Rows from block 5 of the encoder, named by matrix and row number. Rows with one number belong to one neuron. Each number is 500 + 25 x the weight over its row's rms, rounded and kept within 0 to 999. All counts start at 0. Numbers have three digits each. After the name is the row's rms in percent of the matrix's.
# fc1: MLP up (encoder.blocks.5.mlp.fc1.weight, 1024x512), inputs 0-127
# fc2: MLP down (encoder.blocks.5.mlp.fc2.weight, 512x1024, transposed), outputs 0-127
fc1.327 123:508544529458523513563515481515495483479469498488510492480491473476516492497470510494479511476503469463489492530468521471539486496532518453506497506553494552524514526480548485535492525506516481493480472510470511490505485540541489472510497477522515489475494524462541563468507510528476540503519501582518486511529509514493482538514472507504495519510466491474515506495428528502507478495554
fc1.328 093:457516480473492532501516490506489486506459497470485490467468497533498516482500521499510537506490517475510471540479450509471502534510535491548536479492459487504483477536520513475477501495504463456457521496502507517504459515469497478496458538500482502457515494526527490496499513483510471511498518484511471500508487540486489503523464470526487472482483478510497548507460520502550505510497
fc1.329 074:520499484470521527474492547497461478479487534486484472486539523479481520497518473526517460472475491527494506520442512487503485485436508521496467533481499495487519498546448510453484524465553437471482474508498506545487493485500517452519465456492495509487470484530525530500460497458468461477528524484522502500497481488533508507501497527507517492537547479496521468488508543509516520459557
fc1.330 114:471531513513519525455500563520507475474533495498501490551509489516507533513515517481501501504538499469489513497484475492520496467481529481478504518518542479461521508469461500534523457512510475509501522520478465510507510534494531531502496465503474489501495516480528502498486503526510452444499497491515493505566501464513500532478485500499487472526493502524505462506489521530509481515494
fc1.331 084:514503479448495511488467493497518473483506468512545519515549521484476535523476483478425508483484507442452473499481479464499476476539487500560489489475496522484502513527553485434516542501465544494522485532498455507499481484467520524487529506460526497517492481495485522477505534493512485460476532485504489520474504522549533528511464495471465509481501514507531501470488501525545517476551
fc1.332 034:518501494488514516479465472459498497489489555487514465470508519532497499501530510542486530500501493473521483521510516494515526509522501513520478454502518498439454522469522517518482493517472495532502491498496488472484518490490504510510511507506491498528517476532521550499492457533519485499573523499497482506549454542477497523450532504474476491557520501449526465472528510469512512486451
fc1.333 094:517501539456493498496520485485509531466497527497515522492466504446473506467470460540467523484494468483513491522509505542527518517529512508479510492519520506522479518501518500513477522457519516480465483481495483490469480503484509506465483503532501550499502481523534486500507538459486505496518540538549472500536510515534487487475543529519523486553537509412465464525431482472489491488523
fc1.334 104:511535481534485495469504510495519541492522502532449535472519499513513463477528492490523539515583520434492476514514441495500536491495546508511518519491496477490494537521512491554483475472522454504496498503511488502583509491473482547501501507479484466469503471491540518413497527470483497488496545526507507489486504455532524505509481498485545482506504506457496511536506507533520484526471
fc1.335 073:491497487550520511420459512459455558491503494496485532463486555518489501520501519453488512473477550541499516495504493445528490527515498514456476489496548511541488504513482474535490482526500480499506527498475477502481511489528518530511491515526520494518497491470550455511475518513493473512494462480447518519493522495506475484496550461436560490527554548510498548485479502497478497500530
fc1.336 066:479503458491481551422497493469516478510480459480481515477485475586483519461475564538450472511525517479491441432519533545512508508509509449478495493551519485476517484457498484502476518517473526484493531526491523506497508503483507504495537534481532519520485514517505496478522483495494506511487511523495551492506492495512519507536537500473548496495485443513517509524464507497482476525483
fc1.337 036:497509484490450512458465503527509517492453488521520468522535513521496464511517522481528505451457480470501473468503478510512513517510533517531533526504455498459512478501491504472494497477481505538524475524457457456511481483557495482430495538519514497517487497514512472455473485520494545534507481542505482498503464497498505464528459491477484515485535457521536480524500494494531492553500
fc1.338 017:479486537464486501494510519492476489485532528499498490522476505511505557482493518492463508475505487507497490506518494496519464456482512524513541503486479510526494517518546486519502504495470513518457527507480492499452511517525505481509469529492514514490480457517513508512528500497502528528479530543527480509481469484477528478494511497516505501501477536542502518486470490502520507430466
fc1.339 046:493502434485441542442514514442496509488501472482477502508526481524493515466470558548481488511523506486523439499519513487488487487542491436451464490561490506496511499484491501489505490471486529462469524511499514503510516498500509480514527522477530507540472530505466505491493454490484513499488497507478535526522491515512517489533509548493521488534487450457522490536438540455489498519471
fc1.340 144:534476481511547472496483492494559531464496478494500494485545525490500520453502502511430522499481509474487502500508526509506505540514472513488545497525508492532487527484510442440468524512471519445473477515486500481534443492496502531442500507482532474477504482463554496504515505470510535507477517451534565445505495494514501509480501495480533480507473513501495512466557522567471469461531
fc1.341 079:495515489521479456472490536518478542492508523475524545456467483480486519517541498524503507510525532525472473477481454496486518504537531497529499467562466493504460452489546509518490499453475484502509455515498451497521509501455531509483505530518521469539478510482524505526525474510534472495490488518482488500481502472519485492491472492520559469557519508535454477489522508505521522478495
fc1.342 146:534525531512511502505511489503512508524504480483503502513509495480460450474472487493474486490477521545467539484515498488513490494496470459467507508521499484456544496537468501507541430487508534499505503518520526485527525517480427507516532507559501526525489552512505507508512519489494486467515490505494481540479479532508489502491490471498517515484474535483480496501467488508495499540484
fc1.343 108:461495531519500485488543483506485511489483460472494485477510488527463470469537527494519492508549554462501446501502509540500511510468531522465465498505511518474478501503492466479466484548565573512473515499489499524483489506499537482497499501506526472519461458526499536513527552469514452480508507508532497528513464495490495479469500493517465467510514467498507508503512452505509486517500
fc1.344 145:494538557475500522540487490467505503462492508532505474526500484506507491498533482496523498504538516498503524535505496505497485494490495469464482490492515554484478465476529509477515487483532492516514517467547523512555543471467528474539520520520471553487454531470526480479468499475445511508491502528502557512523444489520510577514463510513471501475519499497529545478490532503498508523556
fc1.345 094:489539507464498476451501528447441499496513544498469514483488453521486468515460534509506496505479498514489480458513500462483505496532512490494538460487486485495563478517515508502502444536480478453494491475495519476468480481465490501555512496519461499521486510543462529488555478468480453490528497487493546491497488504535496532538495528508495474502507514522546513546528497541508506479488
fc1.346 039:509506580492570454555495489545505472492506521500520501501481534481529484530526453461508521493491489516456537505482491510507504503449514569555545501456522495494475497510510503520464521531507469539524470505503481495493479507489489513481462478496466501462519478516531483502519541510517497496504491495524474470456501489502476493467491453516490512479515538531486510458546488534519517486530
fc1.347 039:484460530527541474515514542492494507516502497490482508465469494512499497489459526496499537504455485499481472505474499529476522536518493470523488479471510566525495475483481500507543544507493484504505444499486525511483555491545528480453486476481502520501517483527501508469468506532463457465506440461517504493531470524520509490470432539506522562511536504474492501513491484513461485498546
fc1.348 106:466499477484511451450444515472537486506545495435495513475484536509517505515515517471445506541499496482479514533470534494487541525547492489462503542481503513458533495510514536514499513492502545476526478494519506476484537497502438488492506491480501539526466499480483502508531521486507475512511503488509518479549537504526474447449484502484495498487495477509486561482512509515494491519513
fc1.349 080:498512462507464472488504519529506515491478507469481535512435477536547484506505528530486515485521533495508495549529558489484515542496484544507495478535504531543487545490484482505512518507504516477476494514473453520522491507476482492498510584448501514502533477519471491486510477531469481525539519501550503507478486517512517493500488484552541552512528446525492482497483498530447512505502
fc1.350 017:510535448499505530495474508461486475454491482462506481494486473535511481473488488551478504488535484457500475512509545516509497491503512481471476489537498494488530494473456524503502549472493509495453501498477528528505546547503487533453524475486474466558500531522485489513534509509497513447504507498515498530490492515520486486532471505513463462545520470461530523541468546514544532490534
fc1.351 118:515515554540462507504551496450505531539482541486517504535459528486504533531506477507495495556508513475521509512492468441469449506534497528488496572523491523544493518479472527510510512499478467469510510497536477485553526556468518524469469471498510496490462493511520532509486503476533459495505501483514510519531485482499480513511492544499499486504454520513536481473519519511519460517476
fc1.352 070:490500506496486514494508494486492457522520495466499514552507550494524536506498499485510501461520464531467469480531494488520515515442477467475520498454490511507518491515466468497469509537490514514511475515477484505467528486498522565515465514515485527490523525522461486472555506465472501551514454570461491466493499478519536468481480520522472496488538472534470478523505494502523485474474
fc1.353 073:468474508526483516473470466525439514484512566501520497462547480489468525544487556511465526527493496434468523497511501461494475525465520521511473464516457480488539463483517530521506483440463489461539493470509503506508482535544505491535477508526531513491494462500488490495478491502504532444561515513508508502490487450494530516492492492454493472515506535520485491448447527471511518520477
fc1.354 119:479497492533541525522555493476543527528442459458476470479513498527503487441482498495440507486469518499509479466478468495514492506466501530504479514496566473488501521508519536498481513517522535504547479516510507512491495507536533516506517483488518517501483537484516461473481518514506492499551514539503464495535479475521493456505463512502497518529527504476496480503490489519500473418505
fc1.355 058:511502467495453514502516523458473534478522511492496494531550501454515500496490518531520510493504497503539486560511501442481478482542483467457458498526473520521490512520497501489530467453513512476468493491506495496518513496510501476522498495486514485534474522486463513516476463497487505495508490488479492541521496529505498480501479552518483480541501490433514481524462534438502529491478
fc1.356 070:479462445535509545497465523501502540482518534539518497457506536473559469488445548483515474530507527476470478472480483481474510513493517463502499489450501486458520495540474488487566498482491472483496477487494491504478515466529453531463540506536493458509540483507542525543505507521469497515468541495466523540502524477503488499463509495459470509524486520526499461472488518480515464519553
fc1.357 067:498476527501545445481537515505519496449523554544525516506496512507512490468474499548513541510485526457464512528505456481509473540472510559488457520522481476493477472547508485511512508482512489471507510519479482499503498548511477546521476542538548505481507487488493523523524523513455472499496482530511461541511462482504489494462495490463518475510468497502469477485514485486509491481508
fc1.358 089:514499504501553509513535516529473527453472508488518503512483543509522464545550495529516533518510477476513503495504528525491526517530510478501476484487521484521505489525491494519493512503524520502459503478516502567499526486491502479469468494439550502498465488521508467458501464521488512495526524518496508477521468519500508521548498494473509467499498462551511514511442477511495506500496
fc1.359 144:537510489550530491478508475553559499514506471522486527537508513549474507537478491476480533485529544494555482547487496475526507485456494512491490495539508467525519472499491495539517512539487500543500485467451488503516466500470541517456546531487505500508497503481482472453515488509524500517527507467502467496475482522523496495491482503563499483507514512512479507535498505487513529470511
fc1.360 061:526503513501486481553510521497469529475540535495510487536540523420532480519502480494538526488494488513529519581499482436478473483519481520484482495489476524525476515539498506489525470457527495498476478483516486491522496495511499482516479476494486475513488509480472506518474481508486502489522478477493467531502501522507484476482459528526456495533509529455495488502491523461514535473500
fc1.361 137:526488505531474437555517538500515518499483498500528530484523497482479470518536500497468512470498502511493512522541470527507516533471494494528502478496484466500508493498491486449496519504484524460480508530496488482544461504505479515497516548502491514496481484446500483534483494490528543507473493462488531468485500523490504443544465524514516460439513543447486481500504492534514487500454
fc1.362 097:524501496476495518494512510494501511497435455483496493463444470506551482491460510500500503482525472467512424472509519510516497536540505439505525472506516537512504509488492462491495481507495511526504513469514479463480492475523472496491491519508526543511547514494510466488517526528504493521519501502474497509537493505488539473504473483446459501488520474490522484503507534501504499486454
fc1.363 137:519543501510490479505502475483581465513547484506483495475501532530507525466461489500509545502526501546510529523490504501482504463478495497537490487516489526482477480480527440492486507480510522500507501496504452510466484491477548459581533499447508500487503473522444525485501493501460538493494510487506474470505554480508509491510473457481478503488478516466489545480488469516473533475501
fc1.364 098:493507528492501459551528489500483467493486497482519493494500539486472524501464506481477473506523522491544512555524516521530462512469495528524512499497488508465494504465513533478502465521473511502524541534482483468500471510524476525486506515503498463472485525456449479528503530511441481423530485509496527557520461444540473518516462465517503480474548536505519517493501521468517487466485
fc1.365 015:481507473457437548479507501478510501481522473440485520507539496540519544456483529505463497505487531500489433490516517503480523484510504456465483461553541500509471486488501480492556498458477537471509550514519525509498506525469516481495537548509507472530485543525461476473515416507494512516477526462510542514498512551499513512523539529529518469510504486489519484510448530492493492521506
fc1.366 061:506515488471522474483505507483476510495525471515518525497561498521515474488504507550488487460509480520509516504551492499507469527505480525464534509493517512475483571472494483509515490474508468489450504524496470460529523506439519503477495489498533506477479507500491529496526491504515460486480498505526450466472508534499504491465545510489536476496529503449493519490497456539540451498497
fc1.367 135:532532519492516504505464485522528502461519454517498556467504526535451549514456548507521496454444472497482493504496502485521524512526509530540494512516515476473496467516550506509514522534510492489516499481533490503505494512524504496461497507517502485542483513502472488473530423566541523493450448490469521478503475504451525512486500504501520473536515505506449542481527499470478504517544
fc1.368 111:495500546544503475488512520508520509498498528452508525483477492480495531494464498478472511545525467467492517506508550504486486525488513485478509505520459495512488498492453507501507488494492536490490499449470519483510475501490448523524524463485490494539488515519507534447504498511511517486542482503470480501488544458485502476501492532504488510511489497471480546500509523496477538452473
fc1.369 026:484557517435550477526535525472496514511456503453490506483498520486534515478489521504497522502545520462471468498515493518503499525519512490486487517525464503473504517486456525516491495505511509511484463482501526465493545521518452495500512518506517456547514514516520496508537505477513501487546481501496489526511529524484492501469448492476533495541498482533456477489488499530528506480490
fc1.370 130:485481482497461545437468480497470485505543515543504490505484517541466504502523503501473502487485541498477534420481486497509547495536508503516483500472528530486464511495526521532489480522453472474488508469475509500461502521498490516510498522507501483506496488482507430468518534510514511481525514482526490488486474523499531540504518482484528518529504535514446503542469524521500472492484
fc1.371 133:502463503503483522480508460490539471442508479497520501517505553525485499486534530475445490475537540517462485498510491474533504506490508477490494468530504521492491535483500505467487518502505500453532498503548518468511497480499506543496447538492521499499466509498496457530493527473523511492475481502539516463528498518525526493529483486487464505487472541511454510492526546533501515460520
fc1.372 087:436481489486506476504532472489496488490517538520505538501496454516522523506506465486519512470498544482478516523511521491511488504494495489472525509544608476488486550542455509519475527508459527454507506483464447489526487474520471486540501487508519505521503482522484464463527514499475516487538517510507498511528519534522500517501503410543495490511482509530508480526501437547468513541520
fc1.373 124:465486496483494486516505514479504496489521510514499505542495514580498543464508462519473470484516506514516511484500529537482542514516483501508487486500501521482469520509503503508517499505527459477490528515504446541469456469543517521509502512481493480537551562478522486531447527468473547457510470483479465502497571514519515496527530518456525443482487515486512475510482466477496512492470
fc1.374 127:508504532490505486522510511468506518485496532525506465482525500478513487518515537459517522514507542476467514493565502475540495492513499520464503478469502533488572535469500535487471484517504458498523488511486484493517475431477535520514504527482487520525517491483475539473492476507485520453453512484506460480489484473511513467424533481509457432458512487500489523487508520523511502497523
fc1.375 079:471482503461464496515514471487507491492525506456513475508517473494491494539513503557497448526469499523483475482475509498507544507517502463520511536505513552495493530496522487500496495497496459509480480476539508514443527497486483512503473524495506551488463551544538523538497481530471498478488540478531540482530515468510544555499543574490477503529507573509496483476478444483483508500470
fc1.376 111:479487458441475505510471551482498495456510453528514504513512500533529446476483521453503538508511524506513457516468473469533536523515504500470491472500541490510479524479525476519536463524492495468487486489515491506487541506516494434524484504484480517520483530492477486500499463484494508521554471493496484506503537511486510513532463482539464525516532493499488519494501500494485503496478
fc1.377 128:547520511542525523537525466487536484509515525522503504475483505468516527484525508503507460538502500509493533491455497476506489513507501465480509487534538500470475466462496516551488475517487481501479506477499502494482551468490488528496509476479486524491495430535474464482493499519467517500472487493494505473468525503487519484485515519507544505518458493477498501467464506534509514509540
fc1.378 036:506513575506547466549492494550496486499501509503518496502495536477518488530530442448505525491495495507448531497499485513500498504462504577550537495452517484506464497510505511526495523517515466534514469488507485481502492497491487509494480487524469476478509476497526482516511544518511487497514494495520462485479514502506473492464496465507484517460527542527481517457544479544503517498529
fc1.379 121:531455511497539500529478483517510511502457539536519524517536482495497520497533499517499506523487500495485473500493557513513459549469503533582515538527550488485477481488502472516497481531466485511484497500460473513484533503498465477436479505470510464462516491504497455539478511500450523473489497504448518533500513482497499520528486481484449490493509456463501486525468514480517461557519
fc2.327 113:483523488521485510495470506502489530489486477490523495473482515482516545488505517504478529495515542487509490461496533474494492460472505509496526485500513479560499497491506480495471553504473502465511488492473492513485475490491496475479459481514506516492498499473544503496439511469450492493511514450550496477489526470513529496478502500510470505474492534516565541517458550547524477519481
fc2.328 096:535516548549525490538506469490463521481504471496462485517494495502502492509493483502522515553455454507459471574513485545499507496510499497481505483519494520529498482474501487520495524484473489550539465480496503497498499462531488526496492515517490457506502514492477527498526505488476499494513519559486470467488558497541481532496464521491486498522470473463543472505506484484471511536504
fc2.329 078:468451505474513522521520510480485517463502461475496548476500486542542533528528492477474492505491488479478473523502493561522503509476544482505511505495518456507498470488490519543467471526533482515480481487489463514444493487476537495463474497517519490516478495488509531515507546455492480465498487498524505490492505452530487460482485516524502506506481521529515507473413487472489559538548
fc2.330 119:499508469529523473479515463532514513469479491505490521484472496501488527494487433480503518515491495525490493527502527498503495498455516471484478419513511491487499532539517510508498539453507507529493493471495511476513459494559471494505546492516479489523521502500505498486481514544535474510476490455492504521500522511522484475544463481493485501506530497548533502507472496502489495492514
fc2.331 088:533507521475547513543503518492512524481500499534540488445528521486493504502501501550479479494492474493496508472534500508493478542469523550485509523485480528512500502504521503559503462531448450523493523468496531526451506522530500523517490534494491517501481484498514483520500478487482453510505488511498523482491512489489510497511520469549477461470486523489490484530495484457462538513510
fc2.332 034:514463442484482491521478497509492521529508487461481449525530532503515499511480472459504494516482459490539538507481540539475523471508503503481496503511486506520498519495470518539506512501494471516516509469484449501486504471529492496460478501508478489486537470500459516511519441459498514500480508479509502498541524505465440499480476482490574500476494503498499514541547535522490477533523
fc2.333 101:534502503487518539488458520448513462466512479538479553514475485472540480485506495498467496516454512512506459511503508498457489489502496545537465523514493453509477460483554463506488488476507473467510431550507464520512483510526505474504506502485526518485485549518513467523546470450499503515485456508450488512510490487504492504481493503502478521523487495534496494461483476522518518509521
fc2.334 096:503488469531567474497504475517499491515517477515556486495511487488520516471504502476496565510485517535569491495510499482489515498486499525500527540553531515503496491532495503507526476523456462508468496510479504515479497493478489534501517525507529529435500504473489510521485485482489492486485478490521521560484533521435506516528499501498479475526531503495513458492470527483503516444483
fc2.335 071:479460498524529509493510471492499531479494492487569552509510491486529506533555482526466457464493507501469509491471509530491500489524501468509480554483458476478507489510522537523500519453518494443545536507468553445508521500518486481512529517495459508502496524490479523513511486474444513506546500499490549459513537479490501480488499515484534460499467469507487531480524448496501476516465
fc2.336 025:439524461501455543454493507475543475509488484477489528520486506549450523500472530507429467522496505472530446442518504535539496502517501455506474481544477496468489465467502496494466505542489556464526506529492503515482555492494475499507540517454527532526489510528538481461518489491512507517487495529490513469518469493477524510521531512465518506485486451526514530501476481488526496484484
fc2.337 040:505517512511504441448502488484505471483509557494508481513484477521529511548480519534498501508498466520485494517465542460472503463509496504492428451547556549491547506490474496482517459530467494488540480453518477517516514539493474517491477491517494493514512499543534503520527517472490501495490522459493474501498463546494519517517509491477492514521500542464500509527509489503457501438502
fc2.338 020:483483508531521477474502477592489481480507544489482515534450489512494468536507507474487510509505515541488556481516460494508510529500497483497472495483519473522528512500483520513449477513508494549518543494516496514525478487505466491495491514495502513470475460506511489506429464477495507493498446514499470521523536484504478503482565520491505541506514474506570515514477483511462481504504
fc2.339 019:452527449492442507457508504448523497508504476482472507540507506476436538506498530539471458510507520456535452504497471506516498455539500473501468525553435485497485468483496504491492473507495541464488492492532516487495543474483483465516554514487513532526490513501501485483509452479488493502475508509494501499534494528464501492530526536492509514539505462506512509528482512472497506504489
fc2.340 144:538507475488501496524495467497513495502529517497498515529502541510463486495521431524493503512496529492467482467455487501508516440506495498524471528561490505508517472501510485473523500502503501449481517520514533493535529535559492506526480470514482467517521493522505464485472550473491501493487539484487490500471523521498456486533478468483458493532492493529533469525485463484502475498489
fc2.341 089:480493493509473491494494515470464490513521508484530529508480492494479532535498513493503485500530489496488506519477515527507491459452489502463528486523526505500474462486479545529513476531561516537513501510500462511510504521468488496492510530529514505511493508515466497506477456518506487501534485513517513534441506503495534510529511502486538438528492458510506506506498509510530511477499
fc2.342 144:506520490514514527486533503542528528527514495489554480519506504488465512526476459485460490480484529488478509514496455513514521464521496478499538492525530510473492463508511539535491479479497491557499508475497478534492527510506494511507478485531545536464477525491494516532491491495477485522524512524516464487472516485477459516527477532492542536538508522497535484527473490507517491490515
fc2.343 102:485528464508473493538462476525474521504487573496493515550496486529474509490530500516503535522467502484548514483474499517503495497489513526519517494500488503473454505486532515505488494524467500503494454458442526463550451489511463499533527487471495482510511495515513507484490514532465513537502461522527514522492519481578506487536519560472455503478503529500525457541485523502496513533483
fc2.344 134:492474525491494466510508495476496469477475522471507525520531517499460516489501539514524520497468494477463574510469514519469458495530503523489517496519477546477478513480474536496454494482461481495535479494510481488512490523462505490552523498465513495532474526478511463475535528491492502494487523524509510468475502495506503465471494488499490526485470528525511560521508478476461498538527
fc2.345 094:495478493496530473489466487477477521514518551486472516479503494535496503497531486495476512529490461496514512523534470500511506496499510461491507513521507521509522521536483462500505514525462512532492461534486514510473489500489507520482495521541501469522459502479528525532497499510505453496534511467490486453508463553494521509489513494485527493561531505517497543463489506488509485519486
fc2.346 018:511507547506544483531516450543513476527486530483498462502448511513550480486539447441519520512501488512457526501512511485491483503505500546525537523475559502507514537481497507498476499477513454545565480511509469497492484517518493494461449503491502467461505467502537480491482509490523487536492478459509504493491490489511475524460523465535527502485516489456520506488517499502538516512544
fc2.347 035:526469451485553490493470441509530451468474510534492468456495490501505465475553481499467529459500504479477497461522446497480504501523489501478490476511490503499493490493494498455482559467516474492511525459520534475500555538503466474473503510481503506512498465510488537540525498499463494455478504535525496492498536549526473496478486490489515520490490492490481518507492506513482508512528
fc2.348 101:530491514548512487494475461487529503467452520514493510467483488467499521483535501521531545523539512518516497511502478502482480496481514557503502501525493517516495482512488508519523463472499501535564495528485486480471489546478480510464548497492512534526530479495508507466517510490467486457486509497499431487526505498521486504504517548463501532472483499498519480471495461508494492507522
fc2.349 092:523487476504517481472487546515505507489503482452477513543454462486538493537443514478561466494460487508521493499502522485525488482482517523462519474534499538502524502535481519463454459518481547508494517514515503458497467481504511468484501460529466541517504483486497527486480494502445463496521506500521482508486492481489489495520466535482483546477465471515491473480475469479454521481525
fc2.350 017:456536483500509508446521440496486473488481508448511494526479474508485488494523477489491512508492494509504484493478514490497518513523492495489498505487487478529525527489467524475517519495536504529485526469516531484488559529472471505482481522522532435548496493507512493463517510521530489532508509500497485505494495567473492547463506487500468517503526474457524548507483485511544460497517
fc2.351 128:479489519475515497459461438511484469497515487559481480495551509476524486475466508489504520522514498526492491527454502499513531473521486525480492501470497490410482488491487473511499525521485491533473517514505498501458496521487505519467527525506444566510476514545464498489505527518511521483507508486529502487458451531483527472484504502546529524512537465509505455515496505461476502505484
fc2.352 068:473462555457470558493451517523479495472504492493512483492486510482494497501488523438518500492504513492477543501513527561453490464500466461505474464527496532551526542515500542543518481514500506501489510534509502470500480526517497485500505507502478512466476510518544566489494490507485513505496502482541482460528535497486510444524505484545487530490486506482461526524533484529517494507523
fc2.353 083:476491496522503461483518498485529521509500528503519515528464518528524530548489468544541543513500479524531469500500545507479453542517458473528529505539502484521482513494497491543507470530506478502473474528495469493532501485514488508463489500509548504535511544475515478471579498479525483474509516469489525508497517474543476488474509492498464491492485537525511486501522519489453537484459
fc2.354 113:512488490491477533473497517464479486504497513461529521519514525498518485461534566517549543480483467486488474522491479449432514479472511517463500469489502470495495513450524502440495475513503493528501486497517513504469516493504497509498472523488534534500503507496530485460506528517493534497540553541497493479511524494444477509479468555514493491486498508510517536515503493538480482525525
fc2.355 024:484508485483478497500509510454493520503514496495479489545520504436487522507518505527518471477510518471526495552508493460486505474542503495506453520532459490532481482500512494488515462474510515482460460472544530478491521504477493472508513506514496505525489525477473485526501454497474479491485516506487489529543495520474473487510477548524508509561504489485508506532505523473464521491502
fc2.356 078:491500478481521513495484516491476499563472452495467463502524526505491533499518485470503506544480440499522459499512480535487483507513432531499519478464526502520515508491533496493513490507487488497472503473506516450529484497477518549469490524523508485562482529483504527513562494488502458488534483559514548485455562517538527469483510459520516465503516505544510512483503470499494508489486
fc2.357 068:475525473457486498509485528511470496456503459512489444507457493486477528510523537422472476506526488488490526517512490521512501489530528471488504459490517530513524482482482507487531515534517477542490493461521527488489485495504541510464485493529513528501475512505505484485525503475494510548505493510476503500501538503510481529523485528480529543531431501493487515456504503513539475505495
fc2.358 089:512505527493441515499465510533513498486481515457470489496523504466506484516457552504494493546502489489523517482482501484503527487462491523508487529534535504478531493516494516488505530502536527500494499444513517489506497501470494507505535482495509515550518515505464508532537503506532547461450489494512513503497451478492481478517480510468434513488547480471540501491518550453484542477519
fc2.359 132:499523514537524480494495498543526479541523502514514528486518495475482527525531512582463584496527489514507480486514503497478477507495487473531452468521501489452461558502518497487520484500515456522513502540477462497522479484456552478520483521495483502489511465494536528466475474483488494483501473499538474495523504527533551526485495522473518478506482533496499522457519505489475510478495
fc2.360 025:509500515479506498529506510482471520480539518485498472541506513426524478491508490505545484481502513498515527560501485453482500471545485524526500519482494488542490511515505500466501475464513483519463461471545507483501500509484492450504482489517485484506504498468470487510478481511470451492525510486487490538509510512517477498499466527528480516567504523480486516544506528482478525499515
fc2.361 125:509515466554480503473499495537482496477496516483480510468499477515510478536504517487522515497512493466500537493504503488489487491479497545482478487497506484522506495482490489453492495454506493480513519499515521493456527551486492537531465484511510495475508499518534499510468506504528478502489507455463506485502478475499528495472535506510500499451482507482482522501517492513487476473484
fc2.362 097:504490488511448564513517493514514504545513528485511487517486449493517510470525518507500506502496544519506482517527493491513530426476510499485536478556504532520500482528526512504497456548507515529516452490511489468508503528496534489447489501436502516494497465495466529524488476507489494490472524510444506469505494483493472473473553533499487449502543497524538498467560473433533474533446
fc2.363 128:537511541519492480498533535543514498529510467531518529479473502514529499507521528494525516498501471520558531525487526478459510491500510510492499528495494491476539526453512506495504499519481511492493480487457472530536496548497525523520506530465499486506535472505528509428535451512517509463472478514493425515465471516499489491466458544485502502534514509516450470516514523502481511448536
fc2.364 088:480493511488479504555498450465531495514489512513527502517530472467491482546527467496451530493515510489516530500530477492546518480527508508531520465504506496526506498466485473501499542523514487497492512518511540507473473504490540457516481514507465500530498483514508470504545502491470523529524516489514503478551488481507534512514498559503509479487515508488482484498464513495488509485483
fc2.365 014:498465473511446502496458466514552523516467497436476492514475543479517524517538531516493463537519487471507479473488477513472542516506512525512480525476480501510513554484497511487511454479512493461516486463538524501511512494482486509493518495490516455484532493491545518476496492519480508519484519497504487506483517507458472524485520511512495504510522489524531502496468475489474484529525
fc2.366 067:491507530485492471503500439521520463515517505496458483533471502512462480519476490482513527527525507481515503469479538443464498467468551519474472483518518517471473502502504478542513535501497516442514505487522493479538540477525500475483473513507527517504538471527514515482526464514496526520503520504491530496483487511537524514490510491488542499524478509540460511501492486500491477506513
fc2.367 116:526498480518479484446493482480509472528497533501501468487498516483486465465472454500508540506507506503484486486506499521503534508489496537464456510508489476535488533506499541464524540475501492527491473494506487529533498462527475498480533524473554497471497517468504488510507511516536531526530486534491455531496514489497441497524476465583472507501543497510491472514483467463504521495512
fc2.368 108:529519525511529493485521480505511502485487519467489453493530503483534482485494520494532501497481504475506522483502512463526465480499494520486510504502478514482486492466568480526500468519522539481460509490499519478491497523492520475475464546495499507461504494473522496487504481547485505525505468511474514521506500528471502503538530473501535526539497531492459518506507451526502477515501
fc2.369 026:478519476479504475469510474538471524494496512482524504516504509440526479524496494451538461474508498503520500519506521481513532510484522547500532484483460501511511509508502499508481493467486493493514492465487538470448531495508516516481495472486512495463465492483535477505499487520523521534495484475480481454479523533514504512467535540473494501511537503471540458494502485547543474511497
fc2.370 117:475486509496502467469492549551549527451519466477499494485481462518466500513526456509480508495478491492496534532486490530476474500500541508510499506506540487504524527511453510487521483506506498454518464475488467498491524495548531527474516500493498555477536474471504517478478497493493472490546522511489478544494477469551509497542506499485532507489457486470465523540482511485501548499517
fc2.371 130:520525488502502513515481507525475529456496441531496507494478512497517498499514511509497528509490540531501488501522478510475540501474454493529497464494501511545501494519541506486519506457526483487488552532511494489521525506524488478502497496516500472466497477490443512495504489523509523519501498520486527466487525488460507561547514503541513520491485563468484508550526519463535455473432
fc2.372 095:520502500514520533504532494520469493483500496490461510477508490492536501525499473508499499520467499485533472475460511521511475529530533537503515501503530520462495507535481532477492457566490465489451454453524580479522498525481525462491488459533493534525485493499519513515491496511470521518476504526459481494516499488535515517472515479453545506521514520500480500536523529518531548478526
fc2.373 132:497525514481502554518479538517549476517525498515471561491515524501501482480535523519501477524461505487457502485500495504501523467471523496507520493497517488524494513504441535490477529507488545507471500467470530493511531550495550472501482535485468508458475514511445456469542530519489482470513517484479525532480488458477459468520485532507487527494495501506455474491541519501504516530476
fc2.374 121:532485492516487530481513511501515445514489490460477504489522501525510546537512512497515486511545489494540496491501492524493527527513517518508521498501519490485499481511501505504516507456542474510490505486478517478516497464528520518508475470483497521513485497496501504485524516539504525477516506474430479499505494526454533489477548443485517513470539493500520506494474530537530473517472
fc2.375 078:515487487460542523509444498541514514471475499535506535481505471544480494553486496439527518468492509488476502541535519518509525478476545519489533489508528521463504430497468499504510518526517476498459489500523492546481493487472509503490519503505474501520488469509519470495498513478486526508533456506457491488500482524507517479485481530492538519482521480559469498483490508471527534490491
fc2.376 113:486511486471507496484491480490483519496506453469537511483514499473525535482521500492481473485464536508528555521470481498447502514497494467482486519472570482457523518491514477504475508482506522512518485532505498509494506473487520492528527525482501490523513476501494499488504505530536531533519470507540490508509539520439513503496513476525559529501533491537529492477482488487504489515509
fc2.377 110:438496468480563462505494481478531479490465506546500493510508477478504489500499472472464489512474527601503525513508483525501505513507533516485483503497511486474495493448499513501483501502512508469498531495495481535481519533499480540505491551518514519495553483504483496467478482544481519517520508480499483504506511508488442481459533486529540478490507504459480459510519439518520513502489
fc2.378 019:498531544502529473526513440562502490519511515495515458480495473503536467525533446445532478496482472508460555509531507526492488499521481553553535520462530477512533495491512490520469532472498483517538459523522479499479505504442480470481500481514501457455538469510531497504509539525505483512492466478491485475469498494476475498479511494511492507495520503521513536498541477523535492520522
fc2.379 131:482478505473476502492531507518454486488492508477470495490508506451488494537505491525520491480475536468497438529516419503533471537484475498459512495488513455523499518499530511496481490495536499507482509477488530510504506510504506485465506505489531479507500483516470499538528483483540500493502509521490496510511504524478519534487512534507520500490481479498497507525546453537530505486477